config.yaml
model: "image classifier"
image_size: 64
crop_scale_min: 0.7
horizontal_flip: true
num_classes: 181
patch_size: [8, 8]
width: 512
muon_scale: "match_rms_adamw"
lr: 0.0069
momentum: 0.9
orthogonalizer: "newton_schulz_5"
adamw_lr_other_params: 0.002
steps: 9700
epochs: 31.9
Rows from block 8, named by matrix and row number. Rows with one number belong to one neuron. Each number is 128 + 32 x the weight over its row's rms, rounded and kept within 0 to 255. All counts start at 0. Numbers have three digits each. After the name is the row's rms in percent of the matrix's.
# u: gMLP up (value half) (model.blocks.8.mixer.u.weight, 512x512), inputs 258-343
# v: gMLP up (gate half) (model.blocks.8.mixer.v.weight, 512x512), inputs 258-343
# out: gMLP down (model.blocks.8.mixer.out.weight, 512x512, transposed), outputs 258-343
u.105 104:112101087186156149159139147100125089101156148111118107141106175120147140099096123155094150134136136148132130154135121097114103183183154109131142115148164215131118106156127141130112091131148148166126149117095136100126146165103149066114129132094111211112154179
u.106 099:080088051180128138172103102104137112077099093152143185145131164085141129067153104098079117138140110087079120169066140115175116088120120091144150150125134120070118154124121154103129093149167190177168163163102112122156196165089111145133120148139136104111120126
u.107 091:079151093166113124125133072159140132123061106148074143132118093113149120188103148128139129160115198166123129154148124142151102104110167135167102125103152116149204105176121102162194115130108181150098138130095123170135149196133143161171153165155136117079174121
u.108 103:161105162167104142184177121091075121060167190105098079191132135142189084166147086106127137121122172133105187135141129079148108111153167128095168111124145151178124137113083147102132169094103145111135083103136138031100134145119153141082150149165086151105091117
u.109 103:143148119111079138120128125161113118093110101157154142142146151055154110061078098050154066135165161156200199098057152130085084126098116174075173128129098106222077141148104115083131165132166106155118091127166087106127169097116178095090151137180126144135106139
u.110 096:087161146140147116110134174110110146084153148128127201136111157134068129123122144135140084128166158052133147125137139118110146106091126169103156142106152124080070094166123052156130167187122082098165193130109167123067089159128074116167137101124108143122145158
u.111 103:128154126117213151156163150129137107125097147127122130139122121142115178094113136146128140123104117074096131158090126083139152118157166159150087067173178115174150162101085084192134130124091085098109087152153090167073068094166165129095154177047053076095119143
u.112 097:100074155145106104184113091128132098120160107117168155135129091117101126133109171158077122118070155166175134101126179137095122168109131126143163124113056098087087159156151097147123142165187150175189064100119148126154101082121163105150117143094139141160121176
u.113 098:134101077111131121144141155134093133149138119153147069101093056161120119065130153117139159107143090154133179117136142132139107094137165144091141130112136117101115113124124155195133111138132135148159195126117139086054128152159162160095132111101105092134140149
u.114 109:125142169157087130142169136140156116107121111121159120149075113123139064131142142182147132104200105135214127116109152088171112028108154137160122163129136072180078175165131087129135148138076112122175143086156118116141074106155131125099146134169128168148136180
u.115 101:144134149117188134141200110143078090115128131146177125088156169111155129119100106116135125126121130108139067131133145062109156154130151125148123129120167108111089133099152101143097126165153126089126100105081112077143131117128178078142105195067139112145120177
u.116 097:134164152154131134079155106134088127129125133081123156173101185119089162120175132144058114107175087082110141130165074142116078195087107110136134129111177142069143132067145146126122109125119108162086122155169084113137105167139065142120128107161086182119102152
u.117 103:093119134160082080185121143055230207103128160129147130127142164141156123091117176175130125030159075175223105138110151123123131150124107124136116211128182160118169176188124093082125127108145052107126135102145080142129142140189133076120106123174134158112189121
u.118 099:104078155159150084167145127174146076138132118080088144160117116173092152162162148185134124152179092116090108201093110130161149113099130157153164149134151103169115113076123147132150170125083111170121152092124113107147106188132096068172123101096132221137127070
u.119 103:143139170122077108111157126158184122104121078074155116172155170123144162174129139194164098103152062132159156144138170145149126182117178124118113179095148144073082104113156107082125080072109071182145085168162140138140155153167129182148166189120113049161142108
u.120 101:140108121173122147095101150082116047113133143133107128131161153091151081179124172166156209180170178146092126058073131140130105108111132146111111157141100096199174127128140116151138132071139121101113060119107145102156135127153129123150145120115114100143086152
u.121 101:106169169154097147119103123108160139097165115119149076118094183079174130131092132146149171139117187129124063198177104126109135178139107117155093131100161110158138132051138122147165092143151088130156167114129155062173118154105115138137127101175088134107153117
u.122 102:180116137172152085124113112089173181213127091155099170178117083162153098088140161110113116142142110123155142142181097099081117153160222116104094066183153092109117083105086165155076133115149119088122102086154106110146137086104109122170239095149111088144153137
u.123 105:103141151053106175077178079126113175113117116145143175088084113101146144119161131112183157108126125155150112133153181161155190101110151108148114122082163145083107160107121182090186179145110123114091151094110117115115105095177161144133147088187107121113147153
u.124 101:109092147070175175162105107099181176098067135156135154138198084040134090135169076134099147079113088204143177094120176126179125119112117148153119168066108138149144119099116111075097153110106086148051096134075065145147143094125122125112171126122115137099116063
u.125 102:101154133121111136107063176082154133145185084134179148128141153042092040129110126137116123094117105142090110099123115178097165130143137192134147171116169166132181134171116139148127184132152104086164097122091164212165074159104168111126114094127153191114157144
u.126 096:137105164107102143145078107088154123074117087104081152137108131164163141102128092134154111051140137104097180069144153120134127178067146127115116141117094084137104149089143107143166102157098114107107138050090092082083138187132115128125178127202075138113091171
u.127 098:149075147077098108175115201119122158147156115087156128093150146132160070116101153151112152150144114119143102117104133101154153154160129078160220191173119173088151125119105124162135119210172127154169139141116163166105090155155136097192104150075081137150149098
u.128 100:079158169108139147147071126104170089140133115126157106096129179176118146140131141171150153190097059119143154135136123098174108084092136147116139105123119134171099145118100173088107032099170131093136136109140144142162094070099080152072167099130104149147154080
u.129 097:149078135089161092112123161167113173087122133105104127101120118109127105142122165143107152122129068082106131122107178192135134158123135190134143120121129154113120117100144156104186165121087116129126114088149107105118134074159079080117125171101121139222187142
u.130 101:130096088110149139129176116145074165142133113150205107150167106123116151130137116169119113109160156141143118115107079080153099111111149102080151167171138130110081192144098185136098167164066115128116166067088123143227149151086168171152152161174115168136139109
u.131 098:116143124115191054072112123158112138117167108168122109073145155117136126136143153129116102168089102141122149122087129173113088187106180162165031179138087115091114143132129115104091111128142173111109130091117149203146101144099154123100076080089132148120137137
u.132 093:191188169121095142141161156114134091122150153121122108144150106180140136139106100163082133182168136197130114175139148128092100102117110128087138142104123116141119126142206092137113166137118142109170145125142144118088114085125142116057085141094140146108153104
u.133 102:225119079175121113115086073135162083136109127129110154149147108146087107158123169102137074171204144092182097101146156116079140064159123152107150087139073111107132108121138062127112096055097130139127152154143110153158103130129100085089131105119109088137175158
u.134 104:103160114147122140146112107105123119178129137094168133093140140115136101120073119151140157121085144084115141137088131175133104107110117114126135109130160053114160123056143140098094149093175080193135104129088115140187134190166090102081107131142127135118147121
u.135 102:169124139048116127115166083099105065135120108178144140121138123180106100133107135097094098061170081134139129127077181123122092116167076093137137099074103132178122080085069100130125189121144103131092111113139146159135149126189091145077130226152114139111149117
u.136 097:130105147097176123142133108124156087089087126180116107102087084170102083118069170127126174143126116091065134153147139178106180097103148090125125126133101108130120171167139149091128159137074158134085147158063178117097134131150101126055109115171094126158161112
u.137 092:113083145191173192122142096124123103109068072148148134127130098108127139129133192143148104136111104141124175113133140110101109120130114150194095119146116173088120143111099167118167091111124098111161073116117130133136195151144095135147163079175119096152123143
u.138 097:071126111119157090170118135086091150123061147086123133111166110118113185158079148160180103091108104205088109117122120193158059105123154142108080187182137120148094092097098177117130155132085181087081104121137150159132092124075066160154136134142126167169120087
u.139 101:105124142138121126128136154148121118099173191117134101135117159074185117165179153143156126135118124076148184131133185133198093137204115104096122112135130078112094111095193086156140070102133164141105073137067077160131127119136166139087152107078125165140156154
u.140 099:044179124133165114152154144113116182077103156121094137141153140178092153108151097173111114090149165117176101112121139146064131088141131167078112108121100169126101097074143114170131155129081134078154129049075175143114152140214191120169111087121145068133161112
u.141 102:193134134141113161122145099116108122130109132093120119094090196141177102061144176182127130082173121116134123183129092115175138083126138125098145133144110089144120142143127081124135091182098192112053126123113085135129139072078137162129132076086146125104099084
u.142 098:147130152137145149168126126108093145167165099174098085094149152169116136150162082130141166122125167107149131155116126095107164105093094157125144123172094142151139123113166131103160081178104174131164162091159105162143188104152083077106089153128151160108109152
u.143 099:086192201080150123116119127169147112093126126108172083154135175159112106074098187125123102107142066162107121103119131189094105154131124136050149166110110113171094137175147142157128187137132110111089060088114126146152126105122089085161103118194117142098084110
u.144 095:130156171126176148070093182106082152138062179084127142156166143144163108167075097142167152124106125158106061130133109100189124155092107193135124105151092142193112137104091132117084135136077081100158183177122148027128110121113144139100105125157110172094217177
u.145 097:154168100057108142173073098107136199100146164145174185107135154120119079165206146146147110189166121138219131080158098150168130118128122134123144131165165131131095104051056156171185118151142148103117111153122146146070147124150105128113127099144100155103142132
u.146 104:152163164135114158195100090059131061111100088164153095147109194099139163102176124138145201147132150157091102171131124157097102082136110158085097128085139122067142153104142147112146072122130152149059134092121180072135213138098151100112132120137085094119130164
u.147 098:142088164130121151116111108154121143104075128136114119126195100122037098085096134135149141171128120104108159061087180171158059151108145096132097101149065059123080164140144138106150158129071150144132104048120161072126134188099143116094129124100134069105076146
u.148 101:129110031139146150075090114159098149098173176136105083124118124141082092121134081157128151141093141146152147090077138140119093104147118098055069225152186112118131135140116068088124106207133122164104125118175114141126216151118167150171111154117114112133123097
u.149 099:090106178177143095198150132108124124138052168094148134080175182166163160138136195117128135166098111169145110093120125089135164128123155200107118124120114175139099116109075169102098046099102131113070107096165116158148149165178107117115166161151166132107105150
u.150 100:107064107050150153187162160115107094075139120137152111142139174194091169122124138145143177150142158160111165137098203166096106131153143106147146173182142096147108119148114174128147081092101106180185106153123116138160139105161123084165125126131086174138127187
u.151 092:099111145094159108129101106110137099088133109184125075134165126113135134136128167130101099136156181159097113108094139146153141089113155064127080240128145088138116121118192163170095111082083146194053141044108143098144120148168083082079134124107115098197157065
u.152 098:120144122132135123134149102113132109118143124157123122094175097105133104138133109137166109149135109126176105111097102160159067152137123112155139113145096065124143146111188162114131119153106181112114135122155085125168090162147122122128125112162104150133154204
u.153 106:177181089115131182095190152148141094091173138157125124112166123134151165159159175121152135119153118125139093092123099127162090088155130131091110201128166089110082165120159113130112126140177067105099143076074139122125127041094129112153081131070132078188119157
u.154 098:169083138079177128112123153138157101189120162151196100089066153154131155095161084139125208058146101139122057143101111175142090160109098118136082183114153110153119066141095117115109172124207179164091192125131151148118111134158131158116099119077199128165067124
v.105 101:112114154172108131154128130169106131184140193151130127110135159130125089093106135127092141149157149158153174122120097107130096104123119196102173080129089115119057119160091153152141133156124114112135096177154130125104161155113084156108156195094084170169111115
v.106 098:100094171113121140095146093132105112179148117146134132171060142187134137175118156074134101154156119119084168119065117122126126139127198133111160085092114136101147149094038114135082089212128154105186096152140110176140155085157094169117138138153146101061131117
v.107 098:141142131146134170135170132150173084096106128174148131142126067140180129117156178082106131195097098152137125088163128150133122123081049170114145096101110106146175131110086206094059199115084170102139117137129131121072100129120148092107146169093136117082116122
v.108 101:155058111107112098194091163107132184151098088098087143204096188113170179074163148109178084134104169186093122076146120143173098118143090149083174194108129101161176106146074144184116087123096099108169150106157092174144129169129112190178146097098123129063143150
v.109 104:147109133095067129111099151113158153119104185074113100150098160168150137111141083082094064128189179089066171100181153080105132069126080144104197135108130149197165164089134158113077104134142121118100099105118124109145171130052207092111122145110129097085104128
v.110 102:169115093148091093141109156105165086156174141137105101115142147077072101167181137166129135098124091125063189098072118158087115195123104080176168122117210137130071155125192181124106137103135096112140121143110094145151130135020114082154111142121116155149161153
v.111 097:154103153178113179187205154124114128122123118110112118064082094113146112115154131135101134160107120120081088017074170119139143083155111131129113135129121141117159097129149115105124080103105121189179126131133147105165045149103149144149068162101121075167117142
v.112 099:152166121158144103152145150106123113081117175168171167153132129100085102136144068150071165204122150068169082131193126102130137117158162061175177128116148096112156128120062149194143154169123114142105140091122144139099138144090108152110144088123100123157105126
v.113 105:069113107161117118150086137069080105104165130142167138106148084179099133065191147060131128148150184133094140142163135088084119128095155127197104143097117120108115109115109150154104139220117076151130179170103159099124140106146136116146113121065169116080122166
v.114 102:082131133146146096073095083111112171152178223143146113149100073176089133142126134131152135117145146135120106099152067084172069160155142150131129129135174120086119136173127122117189134173115183146114132157084093163080160157150145121161127128186101079127129124
v.115 098:136128116096117121137105170146162111145156153082170132169128133120144099151094177137171130068128078099079061057091117076189128136114075061124162127218137116149157071166178112086138137136158159083155134135132162132152109122129152109072141137132120107158130087
v.116 096:089087107136107145127132121153179117098139096129141083131118145098067148126075065061105167155160186116091108097098075119113140160111121152150160140107193148073110128116100145115121081164141100099119140133160140103131152115139141081149088084150079150131144125
v.117 099:172150160069134130120137131125161101148109112169149166097134111123159166056118166115118096194115181121110145158098161171098122147163117169094149151078142082122115107095075122053133070135056075139068147123155147047076118127117119163095116180111076148141150137
v.118 098:078099145128188113130144102061150167134145109164166153135126122105090194159152164081139115106118095079132123122089125128119126098101091171163142123120156153103097099070154085124134141162210116162086113164120107129119096166085107149146132119109135110098142192
v.119 102:118127133143100115151136146111102083143128138089147154133151120145160094069120120137066092171177158113105132151138148130137145138089100121149125193168164162108136143154113181139122100142142149103087159114075142132160040145122082083082147165169127030092080152
v.120 102:185118119163125123055147152178135142075144137153129111089109134177136102165113145079166134138178104107134150083094112159082032079126129071093169100139112098135167119183159099148163165097148120102153112152096140153149128159092170095110063148123134089156088096
v.121 100:127102159090107150196122100151086161131090139111153177138103145138080148172131110182115114123151117111174138158057116078126135095116110135201104101162147208114176058105120085140093115090134167188114095150099124158132121160087151079114103112158180119095103158
v.122 101:100128137114118150131121144114107176158086140117109068083134119137107146150071176140128139177101090133142123138107200117130155168095212183161150128050098158146105117151116154105136147110142172130146131189077130139113139119084122141159112106115104103124103135
v.123 100:133088121090111091160128116091146097122132125146092177090122167113188102109127111161103134114132101165147062126124082177168085115149046158114154166103135124100157167173123143197151145125149133061138121074177142121096120189067118135194145130119173121184188111
v.124 103:126111148139148196134149064119128144156128104137157094107167097124199101096071159118121091173126093160153129115139112025133083221113203125092185156065086098163182190142129113126130124166169161149152168173086124136146063054160116169122160132115146107115128114
v.125 103:152104100064135112089104126132121130097149113207149147144136137115067109065123131116047166098125162131109150147097103186120130075121169121152168129089103112103145104141179089118179193116086112154103127125144078108135145147180139134110116167124175094091162114
v.126 100:117101154166091101152090091134117118097152142139144106120167163124107102112161093159143187083128119124203116120117098146113112171158068182103123174155096164109142135089150139077140139137162159137169096144122147147114157164107184093098202098141159111159128175
v.127 100:093090140145048156127124127137167191116163134156171083132120126135050163147102198174094067145164154126127133143113104132105112200123151154134161131056113131101146119107087145136150180168105111138145123075123176146149127152097173112155139145144156094157068167
v.128 102:138113126108115122097084113077192116095167104131115050164126069127163116122150085193168137123128143131123145171109105096119078106110108155165190110152116106117087142105158122095143185121152108131133180087093181164174116135149120117159109149144188137083154115
v.129 100:085125076090162148051141112154136195107061109125168190089049154154139142134102117115121171097156139155153126121102141127065083132134184128099138114134152127122066149118124106122117087145121163132101144170082106093131173102085131116090083163114130155161103144
v.130 095:137150121137155152114099079117088133154152165076139090116147076121116118164151086159174103141097082063105105139138129056157086069105157188156151102182180127172155152100128142149118155136142130106176143163144115154101107184107147090176165105125173152126154132
v.131 098:106101177155144126121120133098154148187154129135163126159182108177087126143094188119094083177149090116122118095135114141092138131131136154146155131164087156144119155039094189090146159108131114083093118133104111095062144127135105097129134134157129128140092147
v.132 097:143088153065084103148043136182055142153155152154125140187149130141115136163161165187129128093131105114151091111093159151148164133160149136138084107157128159149161156156108056125158149130118084116156170142151138121172109112104110134112155137094085133121107183
v.133 096:146113111106131095180162098142103139121087184098120149086125121199170118116126163162113091100159174127129097173177129102200172112124100170066098090114145066113168140104184082130159196146150111109104123055127140130206126124122139065136132126184109071186084154
v.134 100:111091095131131128189124132139138180155174076175124043202142138148105186164094201173152128081173164089109139093132123087104161091046198112134107100149127113205107162140121139095126163184116105060116091147091089104176094085162064150138116164124073147145106119
v.135 103:183159089077112162104130164113129174175094191135173157154163131138119177071168157131145095152096124126132095131108134135174135142162107137105182173125157101169040070105135089124114201120133089141107176155136104123144127150198181163125126180110102105108158077
v.136 096:126120114124140150149126124144131110144119110170111130115117128148069074102058092164123159152137068134085107138124144132129143126116151163141154188146105095119137099105138125126093147138135116175145183078125104148164131152140080111081094064116177137138145098
v.137 094:123112177126182090141076075113121149118140153126120175107144120130134079119160131120136088141121165171074160150173050128209108109143174068173154080142153086216066139109108144148175112128171086165169128146150149121095068098057094108142108108107156141152106069
v.138 102:131120183152167144122203070113098083151124134112125135134152106131109102146071143136096167132125167140141105127128151112159146177094087160122172159112119111087182209163129115102074171122124164130106138131139155155140122117070105117118122126136105129135113071
v.139 093:139126171096165100127123128064130074142131125148082164080128069090129077082189171151159107101177171157169146140103142132133130133124120093133125179124161096163159182138114123134199179153129119192169110125164126086090104174107102156083158069152152133109079156
v.140 097:109103173126149170115145122089084067139189116125131131143148102130172166127097126126151092121096143100097183057095138182123105112135081115152131106118134183111099116117166128102092153119157079056150143091061097118055087199097074172128146166214122188159083090
v.141 100:217147129079087128146114157148149173125106088116090138125168125137136142138207132095159102132173181148182178099132058183126150130141143113118126133091144128152116136140141103096098105145148156186103106040125086143062117117141145133154184119118199124138079182
v.142 103:129159156120124141190145120146130106141208162162160096130127112210122132130102137147120119121112157146084114104138121117083131115138105132146080155156137105090098131153141095110043173189144089160167133136145072169181179104103113150127093150177097123122154114
v.143 103:078161112095201057119117085085154093088174131125127136119142102121119169185121135145156194147090164133026157166139130156122157174106140123123118144149163135118102116158178107128115164133147104126134128127160153112055115164145126081136177168130156107133115135
v.144 095:119108128117103144075105163152136170139081122162155108139117097123130136115185129123152133147120130197111139169118101150161118117165124087127115061135165169124108123153090128165086117088149070137154145170121127088167067123094115097192097122107098179158121089
v.145 100:107118120071165108111163095026143096096083101106153131120175161076083112181081115129157175153144105160103113101194140139104138091123118165117152089095154115132135129137115152135168131098157140101104133107120074164169182070080206122103145135155079128156133116
v.146 104:144144112111128168076117171158149128157109097168174131130058140149094138127112187083174141153127137114093157148105139111188074102115159161135112074160101066124136148142127112094085150102144138105114122069169131152157063114169116138109107130122099116113154125
v.147 096:115149069153129211147121168153071146152065118128128126152134073170093207117126178141165098093109108170123202141138154128135087122134141159105101168072099094147149188166197137110105149103146081097156128162174145100075142085106119146150121123180161101140086112
v.148 098:100103113125118170121095143172115121114176110155135097115185176106122152114188228117061093072079108089142114099137057167168090145136072121128106110168100100150102116168114162141088078129137152067118139054161122157145062135137117088168128171175083136196124106
v.149 099:118124139124102044082115151144091102090134100122074142085123190075084163151172143159147129116043136134145106187127163144104172032126119156045152126107169156113090103147153113109141150147140117191146070141104150145067141173098149139114115095139140103141136135
v.150 104:130177116113056141070127159112170142153111147155142157099114152144158072154072129125192154085071125145129137127129120096153145180133144163123129114099201085087069174082098070097091156182137037088137210147140148152109102126076106137082057135134130125151152165
v.151 089:088149131111172103073089145158115108116195124163088118189127129089109107161150212132132118127134097138098129076190019166115131132086141108164128105137143120197076111127162178126162115180141103191153122126119131113160075066147133142082115114132080130122147185
v.152 099:206146139121103137109129142143134112134087085152103150100153124109139137119121078117131088144176123127055068199164152092117068118135118092131119095170089121130143072102176101165155128151138073105142149134101065098148099145091111124115131147100109054192076138
v.153 101:133133147114135159149139137130117146083068087133097075153188106076173191150130179123130132118109105151115129152068141195184103169122088096145142143166119164163131144128134130118101107096162095120058156137055147197161128171108075168101122130118093147107116119
v.154 101:160122121146117172125119091136117142143102092092112083034114188133183119172112079123100171167184148099094080191176167115098175145111097134118111112114137120165144138114166139165147157092143144103114099174125073114127105159120159199129152118096164099100217060
out.105 099:108128191174138158120121205171111160106121137096122113038164154190147153148135125089095150142141169158169176105143150166155141139094139149177118133097137149133083078147108139081196161095134159137109088121098115126112103085107179133139146111092124072155153166
out.106 096:150057160091098147109182071128113109160108092167174111134162135087103098112144123137129118150157073127111106159102103183138118117144155146132128140147130168099176116143164155060156121131145084134168071120160145157149191104177104103070113124071103159165195098
out.107 097:196136123165112133187074131135172171081128136108114178059101148167112104155105057089152151106124202153138126136102109142156139108179140168192127135160132155129122136118084141090120207112146094110137130120142069113081105122105148140086140096117178115105129144
out.108 104:138141120121131138108071140124126185167111109145139120193098088132136090131155125084114099148181151127123140102075141156120147179039171121097122137140163118124115153142121144187051094116114166084161136113136076116163087157194134144152109130119118148093091130
out.109 104:089144139098105091089121175159149117119147119160151179149099061172173146140118127200115137125103185138186123163168152147076132126101169091121119185098117128089191141140082134062102131089128088171092113148120083141137109194166153160125130060135176095127107084
out.110 098:144138120157102123104090119153139124112159168172152154142109112100022109147080153145151145106134170090064134139199110077161103142099088104139157137163103103116103108149146062098179107195077139082132098113142171099116119104139133127145130171096112113096196057
out.111 099:131168177146123092093163138146104217139124088117125090126070080147160131083142139137124114124074166122151143182160098144134099144185102109128105113084111090111118102159156059120099146080119142149110137112124108097105121100136101073147108152165145110179149111
out.112 100:126099185123129095112156131092089139171098107152171058130093067144131085071116097180140125086142129081081129123126104127119137095144129146059155113109171132149125116154137094195172170117135132059109098130130084135104103155132112083100135128155104226118210106
out.113 102:112192144040124150116109162172206102137194159126152141163136043095155154109110098114138155103160129128128160176135142120104136089107162053124115157163086127157138185118110158153201102109176156095068172112180138123119060140137184155080164084142103116136154149
out.114 105:098124191139139083076156093109080142167115128109154109127084118129170151171098120163109163107138171103091093156106128123096126085092107061134077126192184088114153111123096093121137159132134102155129180139140118154056113111186162146122145117105095175139148196
out.115 103:145121179113167085097090095191108123103096163150161096079100152115068157107054125158128185071095104116116084171146083132155086155083146101086148165113165102156146078102118026149123114124127133156141116085153103097111093225127127176152129138186137096113095133
out.116 100:125068097131156087126113111125123129097099061126083143165110174111091125093158088112127075108164090144183137178135078080193098145131094163148098160117146152159164128157127114118133123113079143195107106172170134157103184153165116195117143139147136125110169143
out.117 104:126103054166122157055168201156149112112116117128165061119080114148091098096105121172112122163111168207113118119150087066110111103098084105109144098117206189164138108127097138104122151094133120158140126115156137136100149110195158136143111175143158168049124162
out.118 093:100155145143169101110167097083077106151143191126124089134162125085108124145154128088119174114098137110118132152085096129135122087085155090187146058091116107088132113195161110138207113106101179135127117151177099122177188153159077123160119175154104125121056134
out.119 107:140141140104131127156125088132128152117122138169103125168114108149143160080154096133146127105099110165109062078104191163146098137099162121137144141114185141159136055149163062136098154166145111111117127069084150131128166122128160066153164141127105068124166100
out.120 097:083171127127112102069138084180168168106082126142145150157130153143156194130132102157079121125135094159140131103152120159136089175153136153105104210180105129129127163091193176115140096163120157117134111106126101068114167130072114088096112196107130134119162133
out.121 102:136101131138176130141095124182126175108141101119126146094113082166130140154149119135152112136170120132158193168163117148151179139123181170140169120107180124126084129129173170166147156114081109126121212136139138114175088155091140161133130131169115154157113177
out.122 101:174102125061115140130175106099106146184134099111148122158102101138154084148141155112136124115058106173149182123120140096163112145159180130139199118092096100155137114073146170149103140167179146151130149122107098120138169100132158073130081137144164126122088106
out.123 107:123115106085134104192092173157133119106179118164175108168139076155090143106139100133121104070109112098128134130193142143157129065131111169143142105139133119101175186069152135091104108144086117103210126125121135119078149143174143125137181149107099155133061064
out.124 104:174159150150122143109118131165082129145162162123164124124123100116151158128118114141133152077161184088111079101187132117181118120103116170135165111137168186089096079183114199181128120134184104157117177183164125115127138161114103153134151112124104102132076105
out.125 102:117124090096121120105101073166164119142181124111089114102147125100092156141114136160123126138100114142080116110093136147117172137173130133148097149166157119113155122066055054121110164109138088111122136100101140102108065154156150138103089146149116114144165102
out.126 101:111060120138114132167116110107119116111130167187108116102102162131161132095118162128135113121140130167175087102183139143159210166112090113159111116118122132145103153151126111172116140192150099148124089144115079135120142140075085161157138126131125151126100141
out.127 096:109146076135147082112071129146077178104106158160122116095107160081147139150097155101147158148136134138131157147126118091119140147150070173134087148100111132145138138151133157117091109153123135195125104113068135155108143109121218206129162120132129148056153157
out.128 102:159119148100131152149111125106115093128137108059053143172142180185108079097163138163090143138121142137147094123109167122089180170098063124097167118112125157101165167063105117170172089056133153135146152110145174138093105121169130164091105110132091133152176132
out.129 096:081123104112137119087148070172133095142152135072098098123121093163100140105120105104104138171113155112132155142151115078094096113142119186103139118118147073102131114128111084154088149102164139134162152107138157103082023123124087123147166055096129094089069164
out.130 099:069156164119078110127190087138103084150163117101109118136103110108093071151128044153090152118114145012149099116087072113125066122132161109095144128113167149118178130054075180151085123137119189133126112174122103144107096113100099076115149111168153180120130123
out.131 099:094125099190093108105138174124084107129118094161097131132134199133112083148068123110088096124122152160149148190140124165134128131125134136181141139162099172122182155095131188163144145128103090121140185141138116149065110116130101133159125125149087081087188164
out.132 098:099125138131146078098119123128100160138079126159127054113094089149140152116140166117157114073168143154098130121126165109149128094106094117181120179091127094108076131136143117133089147160113129129096127150093169137170158156127149172110126134102134079099122122
out.133 097:094103100072170192136123082132129125104144119128144115128095175126123075101186131194139096173106133126146086184159089109117134171118097142109156120109099140176089092122108173055113118189077097148072142127145107123115104163114124138147131136121070188129106160
out.134 103:075142131181091103076124154119069112164158109149119135127167162058119086139114140123101092192177125113075141115155080073118121085128086148091108166128082180108135080097119126121171122115073155204136149133077128078158078123121162109150155162090093081158150111
out.135 096:097135148125092142160123094140070112121087112189134120162100161118110167127160080180103150168189090131158077117106116189122152125190095091088204133139143155129122120110153166129129124125090141128198119054153108214136128133099094175090133113123155128109147181
out.136 097:143148090116095127093158213104144092148146090146072120096196176123136114121156139100122149075126073161174143102124113076141104089133177187131087145112145160058073154138134141103118144158137129132040175090167216138150136129057099176162097114143160146101149152
out.137 093:039170097153174102127114087077139110096079107178133122104131129162111131122063153176146178119072131096177093158094078135096125169126143148047046095139144156142231166101078161128157091186095138140098127104125164056159154157102115144137184143101097131107112166
out.138 103:143165099078146139126089113187149146092107073105102167086081177106133143113086189171077130114151143181158155131186120110155068110072117116163075153176163189165110181057065106163135103126136138116109145083123139108122099128118109071182132107118139132120081158
out.139 102:137138145145109081170148149045109145129158103122106179122141157100132111124098089148163191157142115124157151139198110124119110122080100089136171123095192149152161163192089120093097102065114159129154116125106139083091120162161113077088142132142133111107162098
out.140 102:098120132123164123108177162124147112068151106098111124154124145089154131133183129102099150100184151168141138086082183108086142131125190155112161078096136172104136098129124185140091198077144109109099118114123076131109152147103131158102170095121152169168079077
out.141 102:144148144094040153146126117159119091115135139180154141163129150153105082151101164085101136103122160147172124110123119103093100119121148125160114065088080124080114125153151099170155088106129124145175158110029180112161146173129145163145192123094163143081139141
out.142 100:116124155097117093075142096108082105178117148198216085130121076092116099101117086146105129138107069078162109122141094165115177110136112143097080123164029176120150157150107110092146123108180211140107125179174126126130127156127119138155099094150133092123097099
out.143 102:124138087152132136128118094064109094177137127121155097086139082147145094118139144187167122175100124150194167110127158171144135156195115137082078119145132097154164089121141132070092178145074115201135160103123090202121151175160177108167134079097152088079160160
out.144 093:143104137141129107146115147110137161169095147114152179172119085166096190127145090112132137099110081143134156125181130107125185112066112080105214096130202163149141143110153079097129144184195084131175101085123107149111149107130128152114126131169188142155135127
out.145 097:127134158139134064121126181161128124151119124114140075158150110133088088139133165144108117107105108111160143102191114127139160129146133075124143068070083120096088148172161176111137076121136156121089144155122071145164105153125174175126138135145152134076205136
out.146 099:108140114102125172126053107141091146154140130120100161109175078141116172193138154094126130149131060144142198094136088108082183108183114094157101166092139087096161052059103089119153113163106101150137117113065091168147135145117106130108125138129124105169159150
out.147 100:112085090176161116117161169085139070144147175135148075183181111122121135154180178108120146120148134116126063104140135158060122193125158166103123159192143121158162090149108151150122110106149192132153096158073133130111132125178176152140107139103119098133159163
out.148 101:136140103184168070088200071114128098151096112131112193078148117191135175157157145118087114146143181200149042104129191115147094152134082188143112119166144132105149083139126146134194072076095126130144147154063149134106120103117109138107203108109191168113132166
out.149 100:121131136074165167168155095071134069137171146118125128159180174106130159124140156161099109083098122122165135160124135130103072199140132109119133093138127151107116139121143156123121195091117081166108187111145189122094108125131141152187111138088142122133185130
out.150 102:157162119134130117114137104126140130124151162078091065121092125120128163122094128144167150127139093107137141097100143123101111129155142127139146089145140105108123103133120149146075156157137152121085136172129152143116116091122112142170199127095062143085131135
out.151 086:156121095152128035085175097122128151118161132167106146163129135128129091115119157199074149148099124111110115092153116135117051116150093099048091194108123073151078090101132165148103122087193082141096116130180120111115068115146140161119165146158123122207112142
out.152 100:157105072120145146079118124155208134140148113123082132116122108145133094129089111167059136131141144145057137132155080100070094110117143091133086135092153093137107165098154153124119151205155134171110155154153127098109134112145141193108166118141144098171125110
out.153 105:104169153081118075146133129129135157129128106127103091134127188072118123136085165104088212107125096122135084126101141141131100164144119152098146116181145165112134107142110112176160098104121109167157108152176094132152108166115122117118150122140140067130076085
out.154 105:209125128055106166124134116074139159099112168121117147078132208176079193202138090093203157080130149139122170210142125148146162127104110072107106156124083101147059121115103119064145130122052104092062102132131123058101065117146164152127172054126131120053088166